{"arch": "caformer", "model": "audio embedding model", "spec_augment": true, "fused_qkv": true, "qk_norm": true, "kernel_size": 7, "am_softmax_scale": 16, "optimizer": "adamw", "beta1": 0.9, "max_grad_norm": 5.0, "epochs": 43.3}
Rows from block 4 of a small audio embedding model, named by matrix and row number. Rows with one number belong to one neuron. Each number is 128 + 32 x the weight over its row's rms, rounded and kept within 0 to 255. All counts start at 0. Numbers have three digits each.
After each neuron's rows are labels from the 100 clips, of 14976, where the neuron reaches its largest size: "strongest on" is what is common among them; "lies over" is the class under the peak. Only what is clearly more common there than usual is listed. The data: synthesized solo parts of chorales (CocoChorales).
# gate: MLP gate (model.blocks.4.mlp.gate.weight, 416x160), inputs 0-79
# fc1: MLP up (model.blocks.4.mlp.fc1.weight, 416x160), inputs 0-79
# fc2: MLP down (model.blocks.4.mlp.fc2.weight, 160x416, transposed), outputs 0-79

gate.66:143093175152127129130130133058103109171121109115128144149119173075116148168120105140092108110149130107191173169062138146103077125089179136086118142159160113149122128129092160118128129093080163128122116122106154114112152157137082114062152118
fc1.66:068076104154115100111122087160147131085090114113150189141122089153130121107109089165184137134119082138164096153182129119172167101125147131109112170149132190075149109116164157131170089140170108134127136145116166078127102109107131178064174124
fc2.66:137208119124136114191120076114163112135101219131083153125107127129110135123159072132148085107115164161122073103132113092103153178090079099179128131127117128154156155227117099107150134112063109142146096138118174157108120098095157087175120144
strongest on: violin; note G4; note A#5
lies over: A#5

gate.146:165142215098129196141163101088090103146068164146073115130100095133088176155153134115123140158151121121099164112086145138121166126110086098071124150098083076142101133117114112176131093053102082114155179132132120157145128137057120132129137097
fc1.146:119158115100124079094175132163184137132136059151145172155151131135121111102095117115138109062144163089197105082101151177118145099076167107112175126154135166156098178120134136173032147109143146134132119119095148096116167140102157147154119217
fc2.146:070086119157132116117120144102112122141095137116087154133185185195111126081169126128162104121095148192094125163171094094115189140133085176119090095189159180059137102166125122106160150176103104109145176119150135144111139116139151154147186071
strongest on: note A4; horn
lies over: A4

gate.26:127141161151136117168163104099119123115157131160144160112165159119087101106115152113151107104202109175145143151101156132064133115130125136137103112113130150116156147085127120103094137209123127125083182165085183182092149139092099049122152124
fc1.26:117102177125116146106148130104130142159108100101106166153170122089112125123145167090101185156147174138130195115066149087091170104108150098109156084094110128107138167116114124152098145106123145101120121141079136120085123140099120098110134151
fc2.26:075142135173171094161103067125105123104089092129157132110127125174146122126158091133142090097192132190110164129165184052129153096160044163124162145133119117080149182133151096136178109121195120166121117092121086153119151119100136165123191190
strongest on: note E5; violin; note F#5
lies over: E5

gate.362:135102168132170118136106129116112131089135096148133093097109101141121164190148077149147116129183088128109110179094138119136097184145114115111113147167086109103155146062070162121149138144106064122190167174138129113153100139118141122072166102
fc1.362:076130115161170102080166149137157095132142111122118111095116193150109094110111183163179083085143124137170116124144161146160080152140121169133100124202132140148107195086142185095102075122173165147067133094156082159071169126110082142133133139
fc2.362:146094132165105145135121107125118086139090134131101155145143115195120154115206072156122126142107143147122079123134153091114160086119087136126122138161153109111133116186100137126174123140068051088144206155109135127180120133056184145147119069
strongest on: note A4; horn
lies over: A4

gate.50:109148129123094138147084099098105167140108119139144176101138139103126153152157142076129120141135160150136213139125155063112168109131122132093165098052104096121140115122106076162102090130132130151091130159086141131107109154140138132085113171
fc1.50:124110185102143115125165088115095143096120143181172168109115154129110137103154163116188140125186124151146169161149118143099160126105147154109085114084126150068111138087112129113079115194127099091142181202116155157084101106072095089124172121
fc2.50:082094124105173157113120108142124174144071123086166110131136092135131163114137109143153134136222116157188137160158160111180190160106078063100180127109134064092142166090140154118190140134172088098139137130151040131109125125083136166110207158
strongest on: note E5; note F5; flute
lies over: E5

gate.241:139114154121163125141169098075152178120109176129067119144114065151125160149178130117121198196148157167146143087146136068156134137100158080077159190141146095117126123145132178142172109126136137073119090138181058092083144112092148151099158113
fc1.241:151147083113100172118150149112085087089141135165135109153106124108081184167133141155083162098139116132101130175113163105126131103102124146173158103134081167077027121116129114087123163100147140153188182101103133145162079165142152160123110145
fc2.241:176114154146101087110082140155084133161080124127108190126195134088186133157098150130103146158170131184122175157106122120164105141159122093136143099090128054133177149123163072114135075143127140182101124184060136150105157123125107113093137113
strongest on: horn; note A#4; note C5
lies over: silence

gate.154:149140130131163121132127095106137094121087125130098172123123102142102116174184119136069150103103158155118150133068214074176080089117142150098105185114101117090142127077106105134151097016200116159108079155138095121166181138154186201097093133
fc1.154:106097121166178091149123134143138084098131111103145118108056168150130121142151165178130126099121124127104105133128139140180068159131160153162096171183141117119170122103162111098153085113182116156117064128202086147143173124144134185110142087
fc2.154:121164135156175106114191092176204137149167177161066121073115078122074122134135154124135142078122126077121147082108201070146129101120128109130160141139100112160106196073112128110134155035140158121105112110120151175136136146145149176100089190
strongest on: note E4; clarinet
lies over: E4

gate.415:165106150081112181134118143053102149164083160074122166201168145090106121167141141066114212157148141112138194118104149102153183149105158067076171117099095124110131145120166140184129139094100132133112072135094129117079144122105134139103167175
fc1.415:118092172134117162147181168041064091148090198103068178128110171147139093157116108150143134142144089097209191177087133131126133092110165109064129148103165166110153144123170167133123113115125166129151096141156169131065169142121174085122147094
fc2.415:083068102124153134104132132117093167143086140128067156091164133116115145075172145163113131107167157143164146142118123141111131079154078091148249081113128118147112164140180155123144083131133122148148143131122110116111120153048186120134125190
strongest on: clarinet; note D#4
lies over: D#4

gate.297:125095148113214115093128142118096093093152151108117120089104149145042161182146149143162103152154146165146160107091173090133121150096184115104149155136080121113144173116124181108112124052110116119123144141144094136091151114095169112121150130
fc1.297:072128118099099148130140134067163151088090149151122191133127118119111112149134068152141165118135162044155146175108100081122187107071153145123143143112148149107071152196103190135146125066108093079128132077131168113106115141113156148125109175
fc2.297:115113136096134172098131110123082132162078106113150141185147122101165119181133115089098169150105141170115190164125115118072210126136122108165132122162121070057131162094135157122191139101055093071159149135093079127081127130104092138136175127
strongest on: note F#4; trombone
lies over: F#4

gate.236:066087130108169181135145115042137156128107165128071130148150117130087117119136128099144207160107125069109139121068159037110182101125127113120156132106069096087152177147095183108204141107111091095088149075150147147140120096093141199132114110
fc1.236:129137177100155136134213155129142070093197197141112157143151114158083116111157099165133158125129095113112097128078185096130063162140196134122093148147096156095153104109124162096100143109119142099144155117147171150110167141130128101130064067
fc2.236:117161144127164162100125155158140099177112142151150141145138139096115127127126119088157158126215159091173147155116181089086194096137146135105145128154081082081111180148082148151104140101053115090103189096092122136097120128101115134114176145
strongest on: bassoon; note C#4; note B3
lies over: C#4; B3

gate.177:132091187121091181132146186101081115148080175124109149164161193157088148149115140146168175189171157103157164142090112178111123160123125113144101085093175157147121119154152186108092157177122140108165151145100144153114140160073121090142090101
fc1.177:107102176110149138149116131064133155176097105089062113184138156116128117139136124106190144185177110109176208114097154147096152133068156131055151107150162096135159135103148144136133108134120140106122088105126162125085147131138148117104158151
fc2.177:052108116163166168113161126100083112147070170114100132113109143140076119140177114191134143147132154197162160122099188087111122146131048114157179116153119116087154213125140151098156151116156113113175135140135115160141125165031224114114164159
strongest on: horn; note A4; note F#4
lies over: A4; F#4

gate.32:187064134072131145146149131099157164120112144076076114226154137129105139164126119125101255212134109099171150119123101166178095159127224119091148159116170146122150162105178146142124103148143100120153151117125113083154112121098136165102101105
fc1.32:185114106159089123143073103182160082135145095126200068128154103092152082080103084141143159145135153156055079152085071158125166150178113172208121084157137078152155120128082145141105161184105124108110161080105084141106126076212110136163102092
fc2.32:110175108099103148111100186137149147147134125097208140115135094131158106103106103148059110127180132087160090101149119072219100165124095177143155198151134040192134102196128112173100122095154101134153103118137100101149142148159104122188104116
strongest on: violin; note E5; note G5
lies over: silence

gate.309:092165111085142174174116069111175217098074137074089089169095074099169141192157178068139210139104148079136123112141133110142127110128146092111175138102138132140094112137178105169192113104158108120152120113183124091112107127120146164141141152
fc1.309:117091183092146163102126144112092096130091188140117183145133156113079126126152115199158127142153082111151135207087123116103075114091138125118142118140131161074149112132143197139111183171144090121164121181116181107122136148099159086112094105
fc2.309:131117140179178134163085080165145150137126132122078092126115117121150165139156185079125168132054110159151134115163102178126123110127163092103139109099045112123098131089102164137142134095129115090112141170174160081172128108145157226086121173
strongest on: bassoon; note D4; instrument: viola
lies over: D4

gate.106:152118177095125148111105062142158141156105142136103113161102106097153147159137173054145126158116161144118203092156120065162200089148118129101108119088075105088108148104176124101167135110119103152133125158106091134099143093108142140094148131
fc1.106:117151119125126102143134122116122132123182126146133174064156076117183088121110123091137131104167086184076182186156116105115069137124175163121152149139121105098153122046136129130115149215125175112072164150149150119107127102174133097122085116
fc2.106:112113108138131171061125147116148142138119125146144163145108144150106117119116136151098093132145120131117143107143166057104158074114114129124154170170171161104085181114161112125169142074160112125086112087193087171135152093109169127151148139
strongest on: clarinet; note F4; note D#4
lies over: F4

gate.336:075130123150175134146116134122111135139158126110143134111159206107158109095096166076166094108176112120152180096121107160077140149109147117126141085157149136127170152074165120092123140148109189161097093108130138152042167158163133084107135144
fc1.336:121146183109101128146173145085147180159122090080127145146191134121083109085150134061115142115140156100108186096081117109100148138117124117099177087138118091134142172102115173137132156125104162118095151096105106101133107183140168150111138189
fc2.336:105125150152197115158147055126132126090086103097147128110125092134122159162144118162158134120108128173114158136101176071141124100114119150134154155132089124099125153080145106145165125076199125148120076121134119124138131128127176215131157171
strongest on: note E5; violin; note F#5
lies over: E5

gate.42:142132073064152126081113146072137183147153183054121157173102133143142144155086144126149191150157172167137120169138172145139157114108182098041126158130138156100140197120118147166147089161120092151165079127130085093131177122093106119106136126
fc1.42:162149171171068158132160081115194152149104100169146088095086147207188126131170112117138084146130120083122132125089141133134086091139132142154174131127105124123179018127088105077103167116172112117125108124119119143189108107115148162144123138
fc2.42:142154063118144175073087161109135100118132124102100195119069160132154144105081122083182068093159102127111101134136126132118158120095092179100107180179147097165025185115139121155112122146097125104174208167111132119168099176146137094084156108
strongest on: horn; note C#5; note A4
lies over: C#5

gate.167:152129139104189107081129125144158084149180184133114088101161132096101126146069085143143135104163101096174093085122175106145161130092109106086121193160105150158086168096156182155103121047130182137149096063147166129072183093134104169125138194
fc1.167:178134132097184102092152158098126112127169139121125094127121137119142116149103139106170091085127091152138130150149164195150078149089183113094099175190125125166145164056136196123108145101154158127115146103173133118098143096175096114098132170
fc2.167:177158134110159119130116049139150107144147111151131123131144050116130141121151126090148132138150112158128142096118162148187060145132139064117132142105066105126131110081140121116159127111123127105127093193111152129125148129157100154103109158
strongest on: clarinet; note F#4
lies over: F#4

gate.125:086174110134122149124161142134162153099067180129145166143133156122113109144110103148129169111144147099179088143171167078149169033125110146119113164082154154095100124152168115167144130030173168163140125088175152129091181134124122177145150137
fc1.125:077112166133145141137148104103107102115065150129107156136078175122080127100161117080114110163141173173105160119071131090126145127140102163125148095144080108061171164131119128102141118127079103118112128128117088156152122165051176146133166112
fc2.125:052142115172135106098161123131119206166163119120096127107161154126168080144086203080064117134045106120104164086213088127142134166138117086118122114165146086173135128115111137138176136154164164150095129114136052144111119137201092115086112161
strongest on: clarinet; note B3; note C#4
lies over: B3

gate.43:080126132146129116117089131104120150110083074147113093109134128143119162105122098109186137139207153148154144115124157107119197125138121139116133143097106083143165179132138150112109057125133108124070126127141114148109129134081127089126181125
fc1.43:119161134180151122135217125111145101161175130125134115056133118144065153143133144136108068068072142124109066119150125119143119114133074134140170155160129132160116146120125153136123092075160162157105133066169135151164120164102162122185118158
fc2.43:174130153119097106152154164113159121121178049131199114117160155178141109138125177061167112114137164091097067097099120176093114100126183191104041107165142177158117108139115143145059132154097147106130195091120161156157099132133108097111143075
strongest on: clarinet; note F#4; instrument: horn
lies over: F#4; A#4

gate.197:153104124101134151178134100085144120118111181151070140152120170114132131182123144148176148195155109071152196120155149146181111134121128082098118178066116171113143120128189122180145110115116152142201053204124139149114180118125132125119098089
fc1.197:159117112117099135144126117194146050144159086163157163129085116150155093083125126170073083107150138148108117103136150110107113187169099122135085130128121141145141075145101076099094143156134156145129168163060124169150154135146092075154122088
fc2.197:178154099077071141066111143156120164138092048146251106127144131134141132104131098118063107103160104102098109117126128086129100164145092219109077152131167075159131082172137095165111136181140073135095112135097108141136149087136114135175144097
strongest on: note G5; trumpet; instrument: flute
lies over: silence

gate.192:092093115138153162097118118138163162141104133123131079118081138169103133143153174086125150121111153098139132100100146084108198073136084154140179108151106094121149193174133146097160063107100103114123139093146109154139122119119184172154197166
fc1.192:153102154117148133136127118135060116131083135152108133147137162091110126113133172115131117147129162200093177096075145140146100127142152141088160132126127068098217157094125093107096083124124156186134082178067093139113157105098111097095122134
fc2.192:204146111092124129124121107148202162103174102109057089139130087144110155141088146134109123142140104064129126106145140170174105163138196089118107136132125120171104128098117169134105122117140168108157115138132106099131116147161072152125063195
strongest on: note F#4; note F#5; instrument: flute
lies over: F#4; F#5

gate.348:128090119094106155085057085124118169131042112178122161211122155126170125182139104165118173174156135127136158169156109090138156096147149126143148132103132121065114107178199093122145119148131100124139100092090119142145157094113138156099170147
fc1.348:136109171086158141158131127108093097136108127117129171161118166132088152122163100085124142145105132145124171120097187064090140098120122148108154107112116113080141125109127094096090119098111125176108148180140170155123130165099139132077128144
fc2.348:121113115136161106142101107152147238113105186139098135168131146102190121149110135144122143116099087187132156116175120189171110154157166035135152147125138111112112123070116113132162152160127117176111130157153111088106123146172126164083076188
strongest on: note F#4; clarinet
lies over: silence; F#4

gate.39:119129156078131141144105108103047104129060130158125148143091110113097192168156099158088167194097113130086126161110155126099142116101107124147162154082081121088133116109118118151176164073132058121201107192142143101192091115114197133131134137
fc1.39:170158107095115127085172156132162128149154118073082182138173116094090121118090152138106146100106206142142111068143160163133112153099148115111139120131157122170083136156145161169100099122166181138143089084117109079113158127149100121155104152
fc2.39:125100137118145112123106101154060059129074136122070136121134121168104164166182068134154142116075109166089136158103152082135168105138108178142088136140128157090120088140146121113152109153086054113142169190119127142158127126091149098105151038
strongest on: note A4; horn
lies over: A4

gate.62:102105147080082165108154120121181209097099131138108086105166076137134147088096127099157115145127148098150070132220111101144181097130092114105129110097121148147080090156131160154165111164165127063137175100134134123114107130102119146190132143
fc1.62:124121136145113141142147147063070170185181084102081172123154110090142123123149164155078078125112142125137191170102107120133055175048141086112186123155186093161084109083084162141123155146087147135149135142117125113122104206150096121091096174
fc2.62:080200137163161142127117075124141167124135125136071148107118115180207100122092149091201120141164147126123101097190115110137200108114145115164095116087085165113137123098166148141179157133152149093128127118155144114117109124174093173141158119
strongest on: clarinet; note E4; note F#4
lies over: E4

gate.273:085092187110149207142163138109106178182103180113116094170114135119146164154138127116128157155100140068129132108156121099103182106127108086115166096061119096107103113170142136141203122105065075055188146108099116136122086130080185170145134112
fc1.273:137150108073103129093145158073109168078119148142075161134196136116157125123096165173125196158159121092199144177110122211151046148102185112071104153117194156156112152095127167130103108149146133166128129142167149098123131135131125086115108154
fc2.273:107102097101197136119116124107159144100148192122072114129129147142158118169047122097197103106126114161145134177211138138121197074119162116131096128134085155078122170060127179104158116121193116145131101127167157159116103102138110153094140144
strongest on: violin; note A4; note G#4
lies over: A4; G#4

gate.248:141104157110156166203170128068130133129092188094073128175076169106102120134158094129122158161130148063111186123086151107147154094092105134103121137097094108064163142138154109161124158064091098112177119150133116120126159098107143179106114092
fc1.248:142129093120166148171043096130123162146081091147131114174093106097121151135162159120091180191097132150100199152124111120133148131146135131142160112102107103091150153141145117128170121114131067150152116150124093122176083083163149196060111119
fc2.248:107144140111107131158152153131169165106178176153149127128107143066126114130060149105111163136100092091166152142119094177165105122102164023111137137052091110189129152098147134120133087081107145137147086137137170128139134153190118138112062190
strongest on: note F#4; clarinet
lies over: F#4

gate.383:126086119123109092116154090112158117108135172151108177155139132170157145104088105111132138141236077186206132133134104156146124156105153119067062134136131145097121121119110133176155119152135072076164189174171103101066105083110109121106169077
fc1.383:181142062131159130131131159166102103081153231104163129223125132094111106134096093162081130134071095110148137111088144166122097152136155128180103127073112120128145100154168144135124130107129150154189053156125160120137163114153171137114061079
fc2.383:193136078175092120052101153139163114085123038125175148145126138194175151162086153160093093180173135072095132095090124155095112139155161153102167136156126116140154156100107156138125171113155139189075072114150071121081180165121110121147134154
strongest on: violin; note G5; note E5
lies over: G5; E5

gate.317:190152104099105133131141148144163124097146196135096158162160129123118099124131113183139143096099062104152102151116142138150099138087181133124072192124147205153073075137129136141119159095153185135168158157154202143094133096115098129126063131
fc1.317:129201115122103131164092077153161193124134184145122105071167139144184101096097138096142146095146142150150106088176107160173139124105114119101088134095145135152086138135162079152149078138166188143079108166156177105047144130177097115146101140
fc2.317:190064112105074162145139146153088099114068046117133120170153111126147159087178120154141124129190137070160187158027125148085097128105132131102152141047123163136141115132135130115062124154094107122106078168155174134111144134078121092141132100
strongest on: note E4; clarinet; note C5
lies over: E4; C5

gate.64:171126121142153120080135148108102095134090109098106133178085165107110148128143156146083242179151085082175177211060151118135132148110155103077148172148118115081158161098122135114084045152066128148166134187107133114121149116155113129075114108
fc1.64:129146151090114131213149089140115135093169169137151077108151114136138148150127116121153020098143119185087077089203123154134130133115190159146097082131144140110142136086162138142188197136166160132086105111174098113101140103143118150172124111
fc2.64:110150103152103074178109099124185125136142062196165138098148160147133117109122125156127056140117092075125063117180099133081117130113138201105125183106115134174116105124102160110142109092098135188085058084097156141127110120143101151085148121
strongest on: horn; note A#4; note C5
lies over: silence

gate.390:125122147138194112129155116100132102136173127102160099160098076160119141222163135174113127095104102161111107166103207108169124122110148101101131202168110113105118125112115152106203120079184139136158154155152131136156147131102154201096132150
fc1.390:136146132138104143118124113119107177129132106144143092163158109093094114128139148085101134097101159113118097095136065127067130082139069152156159044108079060132096164225098079117137177105115107146165148078145127098165058133118178135129102173
fc2.390:135142114156103175088116161099112129107106073158168114164139154171170113108108090100148128113181152118213162148145113139127160140197102104108110154089195200132080113157151136154102113177136182156147102122117169143070130128108101064158154093
strongest on: note E4; clarinet
lies over: E4

gate.36:181087124096149142120101087139127156083125148102090146175077165155156144169118123090168188121134162148184115095141133116151151108134189142093085121155143111101149156136158122171152129101176117099085103149191060132150103090045137174064187126
fc1.36:141096121119104076179066084103179124128134102099140106092098134167161150139164119118130114117121111191073124091147130118077144099101157092092095122143096093110191146125115097095100118093088139166096143113132099113156122092084117156069178102
fc2.36:141187116136166144154063143082158154145130144106137146208109106128113132205101120133132121143090089132172152160107121124183137116149107072148162149117150133151100107134192157139139153132128163150116128129159154073140113162197157176153103114
strongest on: note A4; oboe; note G4
lies over: A4

gate.413:158030127075111201123088095134138200089087147127107108170148121181162181123118127142173202191172128089153154146153072158153160124174143128152135166129133124112116081128168172144134172169111052095187162161144108081157077116097109097113145095
fc1.413:164146083115141094119085134190100145134171075095169119148116094089147080104135145156107159115070076158032126160097129149130098175114172114202102081149128128122165090110098063124099141150164111179092111182105133122180098143210111115114086120
fc2.413:140145130129083159175078105147178153111180058120232140091129076120122154160117101108094094132119161068105096116147097119104127083135118132150106127126101136147110122137123081132130136102091106129142118121135187099172145095164153129171103171
strongest on: note F#4; viola
lies over: F#4; E5

gate.359:176086192109125085124156169120117126173118079076122136100128139109094152138114161068110110146100165086148161084100180144113112149122132111134151138148104080179161137122141099166089083119171167154157094131104095139167120159092144185050141190
fc1.359:090119158154149110148159143123089108154121106054088158122144124138138141151125149138079140079099124153148164042130131114159090096099171090129135162113106144117160142087134108100117141094174176193096077118152063120107158161187117216060157172
fc2.359:150106165081101138133129126129142104056133095134097141112100059118089173118123149131164088107148105085177130142101095146082122142049133128106133086115141173122107137121069154116086159053102104146083086114110170155111138141132122108134101144
strongest on: note F#4; trombone
lies over: F#4

gate.41:119157170124135105175179155097096081089133139162156190117144167141079109112143082147180059114169108125183141128131161145092118097112127117110121073082117164135115098158114142094104125143128138108155091181104186126098108154068148075105126106
fc1.41:102138139147139146129184138132100101137101137166123130105068110188113175104196096178104073123146141141093099140128160133114137128112099137143164129122129166134100105156059126107169144144125064081166118160155114134137102164092180098182154087
fc2.41:170191111144139120104110097142107107134157131111081108113131158073160089142081127110104106115072150189064115129169122146175122196162172149140048137170117112123134098102101121123103148149151124182119154168152111130146136164214072142136082099
strongest on: note G5; violin; note F5
lies over: G5

gate.285:116097139142103123108149175104085091110120124123131169161154179160166092145095192152151118158162153136154122107124131134146118145172147132106106096170174123125129128119157162074132144119164157168083089134127066145079173127094160096140131109
fc1.285:170170064123145137171157108178165112116144153120102109092082150144163126153143164094187143086116110164150082120140158085161173134188155100152104149129146175171104116133163089141170090078122180155132156100127148160114158139129093181165098137
fc2.285:088141112132111184080122193098126165151121149183087085189179132102105131127065111139104100095126170140136110171178103114166175150110132057161143109073106102156110159133128155135113112137089110140123117134171094117102117120092179077140146149
strongest on: violin; note F4; instrument: clarinet
lies over: F4

gate.143:147104147080143143180134140124098131160124137123109117146121169112133106154122101112143156147205143069137111152138102175140084156108171106075094168077142106106155097111145139132114150187092120137158101180142171089055122080145119088098124106
fc1.143:078128144149166125084103109124168155142139072169113121138161152119173131091143146114092162143127138115160121102114120099098133084117066159171110071170175084120096145131146149079116091125103114100083137057075072108114102145142143106115190147
fc2.143:068173096083114150159114113111099158154098224133115119152128159107081109150134101158094191125047097119131114149144120040145156101096091134137142150143136132090155121200114132108150143109136138128107179095130149094097075174105162178117169161
strongest on: horn; note A4; note A#4
lies over: A4

gate.27:087137132098114136105111120093086160141079181178104134209131146119140121135094093138183125159215104142183178194132145120146167095111121108097145130108139123077134125146125160146136146186057118074129154129085126134090160100119104096151155093
fc1.27:125146132123137117065107145148154044115219175133168131121134149110103088168077143160123099052122128153139105168164132142146122158105130138177099127198130117159053127130131146128101157123118141147123127067115103135095139139146078117151096149
fc2.27:125146114129097156123181170139239176089163085132171126130156119158124139114098148089144145102157158100189096125135091134067135074079123114130145115135169160156082167148129180149094088108135141132104136038129190079111110154113147128181149182
strongest on: horn; note D#4; note C#5
lies over: D#4

gate.217:124116120078128097136167084112126141129134178081100125172098107102094138146101116156184180138145091145189132083112180137118133100085171070033134169103098161090161134116124164177121146089113115096117115196194173108098117115125113155135110114
fc1.217:133115106121113160101132134139142106086089107161140130076103156132158145083141124177103125123098119058098132111081162062104112090109096126134190089118140132092127113199157096143139081096205107173155074152106154161192127126086157199116146120
fc2.217:100157140099121106143074128124092119118134113112135193169167120101132142152090049144152154174112156165137135152188142126108194191143083114110081212129127088121087115164124133178104168134110093121158172120156063121126100171093045075096110095
strongest on: clarinet; note F4; note E4
lies over: F4; E4

gate.243:106108178129146141155146145063122112148074183098062167145151180151143107145117139100166138179174087082150180098095171157114096138130190143098122119104135131087188176121170158107104136141093135161146119151124118174073208146123141089080150089
fc1.243:133151074168123122099125075146131133074129145167166120070085086148120154176106093140175049124154079143125073183216140132166150104162069106109109188108121198117092111105145112123190113144143127154134093132160125103153139101129120136167150121
fc2.243:148167109134099122116097145111184133132199142132150111166106162152175073143077163084109126115095120111098086126127073156146149139120204174114081126146158145170133103145134136137127137136092159159136175108115155126125115112183066127130097063
strongest on: violin; note E5; note F5
lies over: E5

gate.116:171098184111097116119123134108133133160094157097090155235124151126167112141120117157155160152234119080155173172136169100160186164123173131093142122128154153097100099142151135190110188176102090125129109172089140131074102096138095104122173096
fc1.116:161142153125121138189190137179124130110124142140123143146138101176057151096123147152115130120087173105088101051112104094114111115126155107175099147096131171168172092163142099159150107118138147121134111150162133152128127162121177128195081083
fc2.116:156113152164124087101090171070124127128116064117144134088136144186136167109135198088131088122145154124084132091128140156175121163201167155128107126099093122128164106126126125111094159170082111115093138156136079112129072168154084125115148100
strongest on: note A4; oboe; instrument: horn
lies over: A4

gate.199:154190096139125090164144115156137103144163132131103139119110096095169138122123138173124099097091119133080099114094127153165047167149151117116116133124121148150161076099121042143146111095136154173123104177154136131144153137181152111130037080
fc1.199:119157086109167091125138063156151125103127106156101131127141154124130076116140111090147140080102148203140122092135175110135136071145115116117165145107117146135168161131179092130149057075177193186088083104127156141103188081117124165120100157
fc2.199:178148163111062113118147201105139090139156163118107128135131113074112104127118113188093113091088147093136093150103088148122100127121171140161137106093155151194098085153111144168049129088134139120139122108115198115140088133142119117161030119
strongest on: bassoon; note C#4
lies over: C#4